From a checkpoint of a small encoder-decoder audio transcriber: encoder widths [192, 192, 192], 63.9 epochs.
Rows from block 6 of the audio encoder, named by matrix and row number. Rows with one number belong to one channel. Each number is 200 + 40 x the weight over its row's rms, rounded and kept within 0 to 999. All counts start at 0. After the name is the row's rms in percent of the matrix's.
# convs0: first width-7 conv (encoder.blocks.6.convs.0.weight, 192x192x7), inputs 144-167, a 7 kernel for each
# convs1: second width-7 conv (encoder.blocks.6.convs.1.weight, 192x192x7, transposed), outputs 144-167, a 7 kernel for each
convs0.103,100,265,118,167,183,97,220,218,201,196,173,175,165,235,173,184,169,207,179,189,154,125,250,147,182,174,214,152,168,201,169,224,163,130,216,141,202,161,229,237,154,184,104,208,201,229,197,221,212,175,185,172,240,180,180,175,180,269,146,244,269,169,216,234,202,177,167,270,160,227,195,233,195,139,190,181,181,184,152,218,199,216,199,255,229,224,233,133,265,226,212,208,204,195,256,176,203,209,216,210,138,201,222,182,192,242,175,120,230,171,291,210,184,187,129,199,221,174,206,188,231,160,157,189,254,280,253,156,185,193,231,219,144,303,215,250,238,249,174,258,242,199,221,177,246,171,203,272,178,210,204,204,235,281,298,182,221,196,213,268,219,189,191,173,196,221,220,144,138
convs1.103,101,185,213,188,201,198,217,207,154,274,246,267,192,182,268,221,174,204,230,125,176,224,228,142,224,119,133,191,210,194,246,238,184,206,198,244,215,216,230,205,181,275,188,237,203,194,190,188,190,189,208,215,279,270,193,215,201,191,184,293,207,106,236,137,201,205,221,237,248,177,175,168,192,244,197,228,165,205,176,203,172,248,190,159,260,200,168,147,118,184,200,222,215,207,160,204,205,240,137,194,132,262,128,102,219,250,227,211,186,231,180,233,241,166,137,156,187,204,158,243,183,233,163,261,251,142,225,217,196,168,179,129,163,263,141,171,225,251,187,132,153,101,202,289,132,222,185,232,147,208,150,215,172,164,141,227,214,201,179,257,224,200,201,255,209,229,203,221,168
convs0.104,098,175,234,146,182,237,158,175,194,127,227,142,167,189,213,237,217,99,233,176,179,208,193,168,207,149,228,165,173,183,234,267,188,184,176,236,179,215,248,126,196,168,266,237,233,255,156,147,176,194,229,243,245,230,188,230,250,156,205,180,194,261,201,142,252,200,187,174,185,192,210,166,234,195,204,217,145,173,160,183,161,175,171,232,161,175,193,222,206,209,209,148,216,160,225,172,204,240,229,175,191,154,216,188,239,142,213,150,223,170,254,224,179,189,232,199,231,206,186,213,241,129,166,179,236,225,122,151,183,179,196,203,256,171,175,119,225,208,240,271,203,182,162,300,258,208,236,226,185,207,202,190,203,202,146,194,237,191,157,193,245,215,186,232,202,167,236,220,174
convs1.104,098,191,145,168,200,188,236,211,211,202,195,161,174,214,170,204,234,224,132,254,209,131,348,235,245,202,217,260,217,194,157,225,245,137,145,201,245,254,155,165,97,228,240,195,180,140,201,219,173,150,221,243,226,184,214,199,255,212,237,170,213,264,271,237,193,161,236,206,203,164,205,158,164,242,147,242,189,195,205,196,139,248,209,232,164,210,255,171,237,157,272,162,233,187,137,171,142,155,149,165,153,138,224,235,170,164,284,192,223,237,213,185,222,180,168,153,147,243,207,152,175,157,199,212,167,263,282,202,171,325,190,220,140,178,269,224,230,214,273,225,251,166,192,242,212,208,150,144,167,227,303,211,282,200,128,226,180,197,189,259,120,147,201,189,191,199,189,155,203
convs0.105,102,159,152,167,181,227,149,208,170,258,303,179,189,245,229,207,228,260,198,188,164,187,243,187,271,183,172,113,106,156,218,208,162,214,187,202,160,212,190,263,151,277,89,285,244,241,136,189,221,152,203,206,192,160,186,217,196,232,183,218,211,127,227,158,177,173,187,220,143,220,224,224,259,146,221,156,229,172,296,141,163,216,264,267,224,228,183,157,234,162,242,108,186,199,205,215,171,207,170,285,249,185,136,185,216,224,132,185,200,181,142,207,191,212,232,202,209,173,186,139,259,281,218,158,159,127,160,219,256,176,223,213,232,161,135,194,241,182,136,248,243,285,175,256,341,177,173,265,202,246,237,198,168,171,190,266,242,167,113,182,206,159,234,186,236,204,157,246,195
convs1.105,103,211,241,214,140,148,207,215,164,225,207,299,220,175,216,158,153,214,242,163,239,186,221,234,131,155,157,139,198,155,228,199,212,235,279,251,154,224,161,159,274,152,196,186,210,209,291,208,142,187,167,197,208,168,172,151,191,205,195,177,254,169,187,261,202,216,211,226,141,209,174,170,180,232,125,203,129,213,205,233,227,156,221,233,197,242,193,212,237,227,214,180,294,225,271,175,206,251,225,211,245,218,242,204,193,177,257,251,241,219,166,207,215,195,169,157,206,214,148,170,219,171,159,225,225,230,196,248,156,208,235,272,236,256,110,107,261,177,157,270,238,200,203,257,137,183,232,152,211,203,212,235,227,255,182,154,222,201,248,273,213,179,142,214,214,242,285,171,196
convs0.106,096,182,251,227,187,213,219,229,112,253,180,143,187,211,221,183,193,173,227,260,302,252,300,225,199,211,128,188,159,202,159,177,182,211,181,217,200,185,181,192,136,228,248,264,186,205,207,226,256,194,196,199,166,222,195,322,251,232,200,204,236,181,165,156,142,129,193,190,256,223,290,188,159,169,170,207,236,219,285,214,241,223,109,163,217,158,288,210,210,262,204,251,224,284,191,143,161,226,103,149,222,241,242,150,246,187,190,180,275,230,193,244,206,181,185,216,217,193,259,224,247,174,180,245,176,183,148,134,180,201,146,213,236,193,196,233,200,210,189,173,174,193,148,187,196,188,173,148,227,266,218,163,171,193,132,191,170,169,161,216,127,221,274,183,139,114,229,223,136
convs1.106,099,192,208,213,167,188,151,156,177,163,193,105,236,147,223,205,203,99,154,149,140,179,166,186,282,191,169,222,172,182,210,146,212,173,264,209,219,158,158,138,223,185,131,252,179,162,183,200,270,178,172,128,286,176,302,230,267,229,180,215,227,190,153,73,249,200,180,213,264,249,189,114,192,228,239,190,183,211,195,194,231,189,302,127,178,233,173,146,181,188,242,177,140,199,131,167,214,122,161,220,172,190,206,248,195,238,170,199,196,160,135,197,204,174,177,181,286,331,262,183,178,217,234,233,184,165,255,249,110,245,196,195,203,165,202,239,208,127,219,186,123,195,228,243,199,204,216,173,183,199,162,181,174,140,211,154,153,194,231,218,176,271,242,170,137,127,269,223,200
convs0.107,102,202,248,208,204,155,174,251,168,190,182,268,130,268,231,205,223,198,234,192,265,179,219,216,204,120,231,251,239,248,203,194,203,263,161,230,194,308,211,208,275,169,245,168,127,223,175,235,213,198,214,194,199,257,231,220,184,187,146,202,204,235,147,195,198,216,234,230,227,193,172,171,183,203,197,165,213,208,199,194,223,266,170,151,166,167,224,105,178,229,195,304,202,153,206,179,201,203,237,171,159,184,248,229,131,214,167,198,164,218,184,222,158,185,201,179,273,187,184,159,254,216,153,152,185,224,293,200,188,192,162,198,169,193,259,166,157,204,176,139,248,177,268,136,176,308,147,210,205,206,161,193,307,243,171,201,191,181,243,225,98,227,281,224,175,223,188,132,217
convs1.107,102,184,230,251,185,237,226,205,210,161,236,163,226,194,189,201,195,197,182,219,264,140,133,149,124,224,157,232,246,240,168,269,186,180,243,181,197,257,187,173,201,123,193,274,201,154,242,267,254,204,193,185,190,180,267,227,181,174,224,179,138,182,148,234,217,250,166,184,144,246,199,161,254,229,224,199,243,189,124,212,208,308,166,194,236,120,243,234,124,175,180,245,163,209,216,184,241,279,257,221,257,83,144,111,188,180,226,221,215,135,148,229,227,253,240,196,174,237,142,269,183,258,262,198,209,221,229,162,189,220,120,233,193,148,182,259,199,174,187,125,147,204,246,161,152,119,233,259,247,221,203,168,215,180,266,206,208,184,181,197,246,242,199,265,242,193,134,152,194
convs0.108,104,190,218,159,211,226,214,97,189,179,219,239,241,179,263,207,172,198,172,197,143,196,157,192,186,227,142,196,187,203,266,168,179,234,224,195,120,277,171,222,205,212,284,151,293,241,153,203,181,269,145,216,225,212,227,269,294,186,167,192,211,198,270,268,244,164,169,215,154,167,214,180,162,241,232,241,151,265,214,194,219,168,275,225,179,217,205,235,248,287,230,225,206,144,196,259,174,211,260,152,200,227,231,197,195,182,180,172,237,168,188,258,188,245,253,215,200,165,185,224,151,163,288,176,219,277,277,202,278,207,222,213,207,285,163,232,159,202,239,186,179,136,204,217,168,107,276,232,219,206,134,199,229,255,193,177,231,205,184,157,210,166,199,207,237,242,158,208,148
convs1.108,105,307,243,219,195,168,165,189,145,284,230,206,168,244,263,165,211,194,167,198,184,189,226,166,259,209,229,265,119,174,167,166,200,237,255,211,128,271,248,250,176,218,236,182,226,168,218,179,203,188,140,187,239,218,199,207,182,187,296,138,169,170,197,234,211,200,193,206,187,138,117,115,232,179,226,158,243,217,165,229,128,224,152,191,141,198,186,276,288,179,120,168,140,183,240,271,191,212,136,265,200,215,221,235,289,217,212,140,202,142,196,254,253,230,153,229,149,190,175,174,221,154,101,211,201,181,172,182,145,230,208,255,115,252,233,185,237,197,211,180,168,251,230,233,196,214,264,183,162,118,145,200,186,211,151,186,190,209,195,178,150,154,148,206,213,236,186,197,157
convs0.109,094,201,186,224,192,228,156,144,207,143,165,143,297,249,213,244,178,171,198,260,180,147,156,244,242,224,256,187,214,281,186,238,273,203,225,167,228,212,222,193,293,160,194,215,280,221,189,226,175,190,181,183,206,138,181,213,230,184,248,186,245,160,159,182,330,270,270,190,192,218,261,146,183,210,225,223,190,200,208,273,219,195,184,222,230,144,234,148,188,165,151,205,206,229,261,200,192,171,156,275,254,212,206,164,142,241,160,203,148,229,147,139,195,188,197,183,172,191,201,249,230,255,242,229,187,242,214,153,210,201,239,158,249,254,234,217,223,192,138,217,160,246,291,178,257,222,261,263,135,225,214,160,169,175,196,155,200,200,198,229,164,209,312,144,178,185,199,216,150
convs1.109,098,190,214,184,104,158,211,198,246,193,169,120,197,198,211,210,156,138,182,191,196,228,194,218,140,91,239,201,140,154,164,249,257,176,111,182,194,188,122,143,150,177,153,175,223,202,180,203,214,209,278,171,207,264,220,182,264,167,189,241,208,136,213,207,194,166,262,201,144,206,131,227,234,150,138,175,166,189,144,175,151,246,241,195,211,179,148,225,106,263,173,177,174,172,228,162,180,221,291,227,167,153,132,212,166,296,220,218,156,224,239,184,239,156,204,189,208,224,156,275,171,168,271,184,217,146,215,205,189,218,212,239,194,162,135,158,208,160,210,187,153,232,153,229,185,139,197,155,168,100,203,223,196,139,199,190,167,215,153,297,235,191,241,181,205,214,207,245,165
convs0.110,103,214,206,213,169,221,130,247,185,198,223,189,165,219,171,219,216,210,200,212,254,197,144,208,198,208,194,187,216,251,240,167,222,176,215,216,145,188,204,289,285,176,212,223,150,183,235,250,255,222,234,116,191,206,215,172,181,178,198,205,166,222,202,191,228,249,150,191,199,145,169,196,186,203,157,241,183,210,177,145,156,211,171,237,228,174,143,198,232,284,214,164,317,167,262,184,172,130,256,235,146,153,249,180,189,185,222,216,131,160,256,238,244,158,239,194,224,263,199,246,253,189,210,180,119,187,261,191,166,244,175,284,241,200,146,189,193,183,225,214,163,124,179,269,190,175,253,215,178,182,220,116,157,113,198,233,238,238,210,170,256,157,217,198,214,213,200,209,222
convs1.110,102,159,220,170,208,204,173,227,176,223,198,222,169,240,242,118,280,210,183,237,163,190,176,220,194,220,178,236,238,206,204,176,122,154,198,168,188,182,213,128,187,165,163,167,224,227,96,136,162,190,190,229,207,208,160,199,145,175,236,214,207,276,222,218,201,177,191,181,188,130,169,223,177,181,239,147,195,185,202,238,218,269,217,197,160,131,204,213,267,189,251,244,199,206,159,192,172,286,178,233,218,202,89,216,201,200,144,202,159,232,163,124,243,218,225,229,138,209,219,185,188,166,200,195,108,139,150,262,157,153,185,192,233,245,153,201,125,120,225,259,250,248,198,216,198,187,153,242,213,212,240,244,194,227,205,187,171,204,155,192,159,203,152,196,190,162,214,183,282
convs0.111,097,164,179,255,225,183,176,241,247,199,176,222,222,255,228,165,194,168,168,167,171,211,224,144,217,200,222,165,192,132,202,171,215,155,238,166,222,210,167,292,195,152,179,249,215,191,249,132,166,120,201,185,262,258,130,171,258,340,292,175,212,177,203,229,239,156,242,244,171,147,166,221,278,260,207,157,186,211,209,233,154,198,201,172,277,223,183,194,262,213,129,163,251,185,263,249,263,107,209,195,197,239,180,136,175,186,231,175,196,196,183,54,171,160,187,218,191,270,191,205,311,238,184,208,161,220,257,160,159,198,183,310,239,174,232,172,213,198,187,134,201,239,221,241,233,155,200,238,180,178,239,215,264,173,245,224,160,241,154,220,178,186,238,173,167,145,196,165,186
convs1.111,098,128,209,156,142,221,217,212,213,153,197,198,187,176,285,222,190,167,163,193,214,279,246,206,174,194,220,195,170,173,198,182,248,192,177,257,214,195,231,133,251,166,141,267,196,225,172,213,268,267,227,213,146,194,165,239,152,143,205,195,216,295,132,187,214,156,230,180,196,247,160,205,166,248,204,251,209,170,196,179,122,201,258,138,172,171,205,121,259,218,203,272,170,209,201,201,215,237,195,223,158,252,201,272,229,159,268,241,205,237,185,179,251,124,171,178,230,235,211,220,231,191,185,225,198,189,115,265,190,193,265,133,233,237,209,196,275,210,193,170,175,140,157,218,194,169,230,184,184,206,140,232,223,242,184,193,186,263,225,110,257,212,261,137,137,111,215,156,209
convs0.112,101,214,293,158,214,238,161,111,210,254,174,175,123,150,226,184,173,178,166,207,252,236,187,203,223,236,219,155,190,174,132,252,298,214,144,186,211,197,184,190,192,107,153,246,163,251,191,243,246,266,209,210,202,189,173,220,245,151,246,222,189,204,147,151,196,145,221,208,180,158,183,217,220,234,247,225,195,144,189,240,237,161,117,176,201,144,215,165,251,287,207,197,194,250,202,182,205,278,254,224,201,190,176,251,167,209,173,142,180,216,197,212,208,172,133,214,193,167,226,152,251,194,195,114,137,196,204,195,223,136,185,244,166,278,185,150,151,209,185,221,180,201,163,237,143,124,146,161,201,273,251,175,166,189,137,189,193,166,157,232,128,224,229,185,151,203,209,174,215
convs1.112,099,238,178,145,206,280,198,207,129,187,182,243,218,188,212,256,133,150,221,205,228,261,301,208,223,209,208,226,290,173,178,188,166,250,229,223,270,220,189,146,195,234,179,176,188,192,246,208,185,210,153,165,166,143,200,171,203,212,197,160,230,184,187,273,226,151,200,235,257,218,219,241,297,208,227,232,246,205,227,165,214,180,181,169,246,247,217,178,112,241,186,225,182,174,148,208,203,190,248,215,181,167,148,175,283,223,199,165,257,181,208,264,195,155,179,192,121,154,249,178,218,168,235,181,248,206,228,177,169,231,273,169,145,210,188,192,234,176,147,169,174,158,189,125,145,186,169,182,108,181,146,208,216,184,217,206,267,195,205,177,192,248,197,207,247,228,286,194,183