config.yaml
train_examples: 26041
n_mels: 64
shampoo_beta: 0.95
batch_size: 256
lr_schedule: "wsd"
warmup_steps: 1300
adamw_weight_decay_other_params: 0.05
Rows from block 2 of the audio encoder, named by matrix and row number. Rows with one number belong to one channel. Each number is 500 + 40 x the weight over its row's rms, rounded and kept within 0 to 999. All counts start at 0. Numbers have three digits each. After the name is the row's rms in percent of the matrix's.
# convs0: first width-7 conv (encoder.blocks.2.convs.0.weight, 192x192x7), inputs 144-159, a 7 kernel for each
# convs1: second width-7 conv (encoder.blocks.2.convs.1.weight, 192x192x7, transposed), outputs 144-159, a 7 kernel for each
convs0.72 097:511505475540530479560552479530503620516465426496515461487420479486581523543504536524472512541469443600546565461416466436501476509508535536510560572497498498532501500528465522500527521543464506524579573442503482490532522503479497509525488503520532491494558434500455476566489493457506581434419474473489447445557613496464416486503493486476
convs1.72 099:457591445482512413503516476492515562541518462425459485502475553507572549424482478485481459484470487562492508427525510581452503513452570529459496469490490524548528502476512505436481488563481513521477430521522509500472499509521489476518542492464424483409560536492466453489452439492473468465511454496501540520532501516521540522491420518503
convs0.73 097:526465479501509544453528473470414507546504512504533491467483484454490520435487462530436554528486521534491492491518594503558542534502568493549525462494588494528500596549518561464387457482490524480468581526508551415435465525468493453506528438513500501541435480515518575492473469508497524513490485474538442460588545507494509495530482465412
convs1.73 102:474492498454531557492537509418476461539495476474505487367459521461576478495487463559475493493547520504427491424542626463438500500522468491538496520526569461511504479543519492474457514452555610551513471525436473470495534516535496529497498513470502457518478484543505553425515477539469566488562487473483407505414454488470540572490471513521
convs0.74 095:525503519452535496497409465449471474495440574495556531506499524438478479497488537538494498485484568564491525544543561455504468500518506504469515551518452460530461566421554484494577504496533452456568505464526409520479491497534476449482587501458565530553513507464522475501487457531501528482563438555508434483471526475504472514559466534584
convs1.74 095:482570541511452492458509546404564502531540518465532508603499530519494538502516462563582543421558539478633449516483450562541487531496479484516492474517517494503482574525482517511474551445523520472498507433539517519486494530541481503442542509585560490544447519443516525464479488539506481463502525467484464499526496554516523547444476503451
convs0.75 100:487521572472438558522497482435470566518498495496562600536545535511545529487506520543570557482465496488479533548480486553507562456471512460546498508570481517476554476482514508497472504512443474530524449543489467512457466514486541517464538438494542486455476522552534480481533506480513480497438542515463580500496503506512462506486523498466
convs1.75 100:480544529525483523454437500493481496514500485476472448530507523577440472466516509448484485522479557495443524462512513469483546472537497483484520494422505459584577521473437449518588470442514497469457482462537495509546593554585520441460459492487528539592408526498566526510485530490541541634538496499509509499510551505468432548548476508498
convs0.76 101:554557468570565523495484455517467491492514496547457519584493516523421467576491532539495512558462425508504483485536545507508472521480486484518491477506546559523529484511475466464545432571545479455534509518502498566487523489476433498456500480543511509505487575537500585402513485541472518451502496459536449509534464464549464503471532566542
convs1.76 096:464463443558547450490485476506552467523496497504475424548406540509428509428486557529443409520548467504466574559531472459508434494524451516478430542569512494511486418425414467582543469513489450518575513485524543452519516554512535533509555481483487540525488534545486473569520509511493498563481544503518478470526505489487452399498511481521
convs0.77 108:541549435362453479486531475491599538491483505495492476498505524489484417462542563451461596498507496553501471516492536476553518483517428449507514451506463467482473542519497521519457504597487479556507526503524494470589478484508542477532513514471483510495509546471421503492525490495545500549505507474536450555505512468497481492548466517555
convs1.77 104:470484489529474467482505598512466447443511552452600482476441491535530530572534528487506547491562477441532544520458491486489482459524486523473463548527504466491493486506472399538582492432512447463449472536524507480559497504524502477532523527523495464521435482467524454534530464473499504559507472488520567554517500471500456525510423569505
convs0.78 099:490484467542507534464479501510534503513492497442548518512447549462553485460528462505471481445463440470492493574545500560549483509460458462504474572485543477522516510510490485507505484521508439535562447473484541558514474533521469500440484470497499422570509481530519550475420523511455487486460477523477534462488469534534558572575527486517
convs1.78 102:490439530552588469492492442478511476481498526493436508531455490523473478548443503535527459518547599561542479426473480463532479496482489484524507503538486490456477474520548503507495482547505465514515508490536496478522462458488481498498566474484486533487467473480426457499536484512478533560466519477521458465495518518497467456454499544428
convs0.79 103:518479455437425480476496549445501562456542450482498485441502477543553511511570538439452492477528568475524517445565496493503521494555469393510493525468492469489460502476451472513536453474457508540505478510552501493597476547481462465566521559491518502528487418468482501537553461576478518486437479508464449471470530482525505530548615578494
convs1.79 103:455520516530492441553532516502508405505495549581479511488489523524501544562575510495491542524505509586486549472491543482483427445519483548528453482505535511552594525442484583575536460432477512441520504531490467497527513489518409484453495451534483488511554461437497464491473565455499447486504465474487497522514441479453501489555518512523
convs0.80 098:503477541518488487457549566591507483453505561562420433510492498499482499527510572471500487414525513533529432491459446453554464463419462475540492504477504544521532502530528489490534556516508478550493483457516503483520508501481414466472482526490517482498495472553491484485453411514526490475420538475481565480512481502538417514501485465520
convs1.80 100:520444458545551491514468518475508444474504487450485503491547464543468471546459450524449438533411532574483470490475467527449505530509576455423472464567471513497474379488447479549489471444447442456483503514462506544474486482454421489501462484537585480551545501521523509397513486421470550490475523527528523502455482514482496572524428545502
convs0.81 103:511466509488518502484514524472491484500492585511472506530443482477481484479548455457518512517500509502458475568479442495492491582504506548499537431531421469432495477515547527551534460488485507509445479483501437511507482497511530537534429479495537497452504498476430486553488508543450471464462515473417523561500486532504534471469549539461
convs1.81 100:479498529503453531493512519495449482494473495469494495494374552455568551513457442434496452557537502557540467541471457538473496444458466499474497497504498437509501471549520455475498614594461455524549494468487501495442504504469483487484548493523516521490490474481490500492465376536527586594462528507540523492464492502492598484510511505474
convs0.82 093:501494498479503508498453520500492427512486531586537521470518477465503483522487535473589430494422527523502552488501506501555466556457442497491497486512482494466519543487486505466445530508550546556510560493530495498540454481492494511531426535457475493521471493462506509495518452549488563510512464537456479515507529517552470462477467491448
convs1.82 091:542454540573493499499514492448459528573556459513517423509530480508476461524518551526501528497574422545393508566487548442561430437536449530464509506412512485484546575611486473502495504516546578479445461494506493445495466477540480520546485514474513573494532511419477493482495432551566511474546455496503483539515452529512486521451522534470
convs0.83 100:434509578512442406409478523527531516451501521520453530516488465515480552490569467511583479439474496487523495517488547448378436529520529515536424452504537587554446459477505486476541516500499508521498510564557454558529505484468446472487569520478560469406582473538582555439446443542519534497516473464493458522524465461489487489495515455604
convs1.83 097:546443470524447489528534503530587482524554501510434514497444470435466502517519455499497418445468406498517461479471448500553547517479510538502498502547603419422478561481465493568483487418481542500531532570521535483442501461457551465471453543582521491525480507451481476417485491492460502495519514508477527498549495433516503533499451526520
convs0.84 096:480496534503487466519502499478510482461505479502504508533457489557556475467536457509496514548584478533521480541403571402516520596477445548487488494517463468470515563580475511497481498489540496523491506463358483493476463453466455500477471544577538458508472497472524482496564518489505497479559527501499520545512414482468457511467473488550
convs1.84 097:472455471429491477551469478506434575537483523481539505486478492481363543550542469507560521527483481391519517430518463533480455545553459522492468534469522517510528529494460482521448482530495529625463461463447487472485475562564503589441527560437514506526421445541491502442457486597481508518596541444500500471441513596501493521484498444483
convs0.85 102:501501547479448517472499502516530547483464490539546428460483475490486482543519513463450449416501376492489465498536449449468501509469433430532528510524521517591476432483476496371470498536575559539456400521538503497546493505545423435500465491443448515543475498482534519458462488514467423441476495485431453492484525521504492477359479550451
convs1.85 109:495460523504527492481424407479568560507487482450500481543535455510506542506489469444509530426388505559508445496436558500520486436552529473521470582522494567543544541475541491482519548476480538532433450544500507516471571630515508512552501464529478520501476563464543556504443545492485500482466453450509435427622595521480417435466555475489
convs0.86 098:477462448519483486484506482476534497494465523476508531588459463529453447469490558526531442561505448429464461478493508509481526512514437503525530490502479457511510522489530509449442478538572499505496550610514438495477454580518474525501492494485430513515520428400473519511421542511529488565559497470516508462479483482557491496518464558558
convs1.86 101:517476527504499500485511539483466483485530441596557499405550538502443558518550501449548584464456474603484494484609521474538502537491449555548501487417501563517515454489512481539497487536479522503472407488492446498466507564597553481533511482452479551543487570522500547503461479443502419557460490529524524544543547495472509502503512423469
convs0.87 100:521436405452511578501501501507509419429453597508527465490552494495524464417424473512520485498513479464497486501520589512443489502488550476500564602540463404543526495549570451493509520469502449544535511454569493471529519485437568471542508449425466423506465484573472489514506509507573496404495535456471484543486604490503554463460433475524
convs1.87 103:540497543506468540503502509552509516494491520546478502467535463498460541496526540534536515460502547639531515477503529475413438507438548622526512562449564479519484449455467472504512463454515496505453545507531492516434493536584515462528497488472484495437488476504460480488521495513503567534532521535418390489499549488466501501477363461513
convs0.88 098:473554472486539469528504442523475540576463470488484438501487482537465431546541508515555471467543568477514469513486471457460501554577546489434571509548548459508525496504511473462355400429499518521542533464537496469467507556530554592460546425550483512480535549543545440526492520433456542558585529491547567506484420456595588494460465443539
convs1.88 095:482482460476563469464527466535591448460502503476506489498618477490549510451503441465483446458450497490460512441563539524382511487502451491482531476519470469449501449459515536527539459471452500551508508521520492519430456450488506520514489462478535463575446457489591502515505487461485522510510503525540481520489458479548521541583467400564
convs0.89 099:538507543499461548509488507479495600535525455545521535451434463489464517506514545563531526475470509489433531479484485452463520503558503523529477525468454528454539479438543486519458545475457507517590393590407489519591559558528490496555491407483453497512469428537491468506520519467485491530490494540543549491460560453489505559533496520518
convs1.89 097:529467492551471504466478514498482453470559530487478481520416526503434529550539500443482546478446513543554497528471456510487504484534456453487458503427494479508511468506536500485506509589531490514566524487546494474452496506483516474481512444478503517535487501484473504510550473566432545448477529529369518528506411455503555523553553489536
convs0.90 109:523535497428478479497536454499551548493459505526532523469471501498468568558591507474508453476522482520475530468430533433537521472464552524468478529567436555434429525520488502515461439495485512499460417485536438507463516464460479491502496470482431510506525455487471497528524459534533492506517533529494510489521488548477497519402464413503
convs1.90 106:438448552519473577493472505569521531489537503483453556545508459471472522583492540551498465488475538530445468456600486479563531462539565598490502514477491542474510432506500506562532477420558527511442486589543570538568516555550493495500525544544482485488453506506483488565540488494521520443466537461507440501571545429474503440563549488519
convs0.91 104:439488565517467563411458491485423444552503541533515541577491502488445514492515496502505506459487501544502419528531530526520514498447472575577455488545519542448550535498524552511514489471590458464471579580504489531566538486499486498451404507536512538463528491494506440513524471500499468456497541425466460434522567467502448486534459512513
convs1.91 103:531531533471466505494475634431469471495544472505561527421560509506516542484554496482515564495461512510525530539480459484468479539423437409463534489524427483502492515483509525489445482574529508560486504530455497487501472464499430482501515498495518527477473506503501503563583478480476502546525463474489424551476600529538496436486418497480
convs0.92 100:497436467410573531510481517518467525516470473434476500535469531463448458491443469452457537520584529431480485464504538473505484494552460509482551507511467468549539460505495498533493557493485430462458477451484595585467514542518531447505508569550559484410478559486535502491477442473505478497512494518400432519462497524509526508508497575505
convs1.92 101:440533543526478469527483466460494499448490467576529561443526539467487487408498487431512508477539534546515514396462546496505574436476469477444488555448478490503504533477541411550491512499468512547472557520498505434475525545547540452569476426503525554543538511502577454488524489459523525546448453481550464499525567494568524504536636535502
convs0.93 099:535437447567426531553439506513483457509597475475503479539590543532488509493480469575476475538490489438525535506513509445467513514469453423573512529482531503478461413484482504493459511457539437529456496451506519521511500562454453473455466427437486499497492548532483455562478530520453429452494480466443507486486543584476510525489501457473
convs1.93 100:497517579472525558483436505483498509453503457481460540473548534515472583410388498556439433469461458455643435482508470487500479504438511414491485481505489467496510465428429484490507535436470521499450438464505460481486556499470528620520493446488475470426486442514476524428509452535483556500440543435529553511471571492520508441526542490580
convs0.94 099:458539468489503505481498535518436439518431492529551529452523495494534506574519421490496461496450477462491500561599487432462517452492497569484436519452481512494516517415508539518544566547467501477442431558503489458479511539496506503565481479510447529503469564521532454549509496435528449479495508489487551491511517476506581499448523518619
convs1.94 097:529472556539568484500504462490532475489505525475618478535464465465547527486470511457501525515454533530463479579505497468459435495466471503581496451489543499580503488540500471510507495459579585504483484476461484523541495536559483510471541542451473525493528517537518529474529482489399519512493490507456468512471438472488494482480555470484
convs0.95 102:470483517550520442484495546561448488522637506485508570493537506461444509487533459538426490533497500481477541458485483490551498466536520434519489479495465479505422515472486483512502464456448540485401554557415505436458486502438535537473514518571538567501465513545413523516531452524474526506483412483565475468495574464501528467508452603505
convs1.95 097:538510474436519536499462575509489449491481505498461506489458419512496549534393500530530507553500425471488528474491531535509487501501475503496463462553529529531480479486446525498502495495547509468394449557513529488501534484529471447490506545418492478486466507489541580522501629544538473533532504546513490499545540481470523487476480547494
convs0.96 100:487511469433431513505536444482441507519472476499551475507516512398500554529529486491504459489511567473486432489523535535520484512500422458476475595522482396457470440433507519498470499527495505559531504520502555524558585479529452506439475449466434493495556488468471507540574496502541534513492526507434480480446523506565479551463454468509
convs1.96 095:534531482502478516508497433538528515518424494479455506530497427482455512529545442499513586452473493513515519459536492481523435415498479528517453469435464462460487533433521419546487549486503456473519503525501475489533535533573495464464463433426403395540460508422458438439494548531527484515465544457533514459459521447433494500461467485587
convs0.97 103:520569474465403593505507545443496498473473422510462471597518470468449541497461507458529436545510518474491446580486502560492454523532554515498491452553525439471499506504514494553572445505515520518600560482440556453468491496437489452537444508411475482506499505496451480521518480524522511460494484479447538491563545517493479472537518420435
convs1.97 101:484510482488463492449594536543572487443475541509456486464485592510546534467465503560471400522519445546577480407425470479475466546475509558531524523560477523485553528424452517507449455548446503552487529445521485514493505529558519570518483512542454508549531487479521506509571511456461507482526435481481526475447484526462520512483444460471
convs0.98 093:470456489477518507475494532567508536515524526467482524448465463434435458462489541543510447434492494496474487508532533547524471489570520502543463512422460442521422478463508478558484483449567443485480469473517478484470512522489521479518448532493487445467474538505450472445508455538468491402441472517527510448544439554538545493426434430450
convs1.98 105:497510473468467451511517442457511538481457493459519480480422480502504498514433541517463499521589548471511553497464502512508450446569502531508460455499491527567497577488522455450468556500523465481468445468449498509506475501521518498494445451430435520478523488435500495487469481485457523552470490461520481514508503502495414427506491531520
convs0.99 094:512512478468480618468466456532428495520539520492505525601595534490453546528518558438442511515537447485517469526456450451496515498449412454505410586525519576528502495555458469548574523582436508510502472462516515515454465548451523500578431449446489468466507497474492469549493462502506520587559458510479528515580517479471530464466515424518
convs1.99 099:493493543557565548484575504470425454536556505444413487547516456446455455536476510578532480531517503478483538462456479483523517506558481470552518472527502512532437530455518459446530495551567472425588513435453508493546513502487500552504478492512546525476551496540573463513587583533567519417455573582506485479510532550542458371530553548484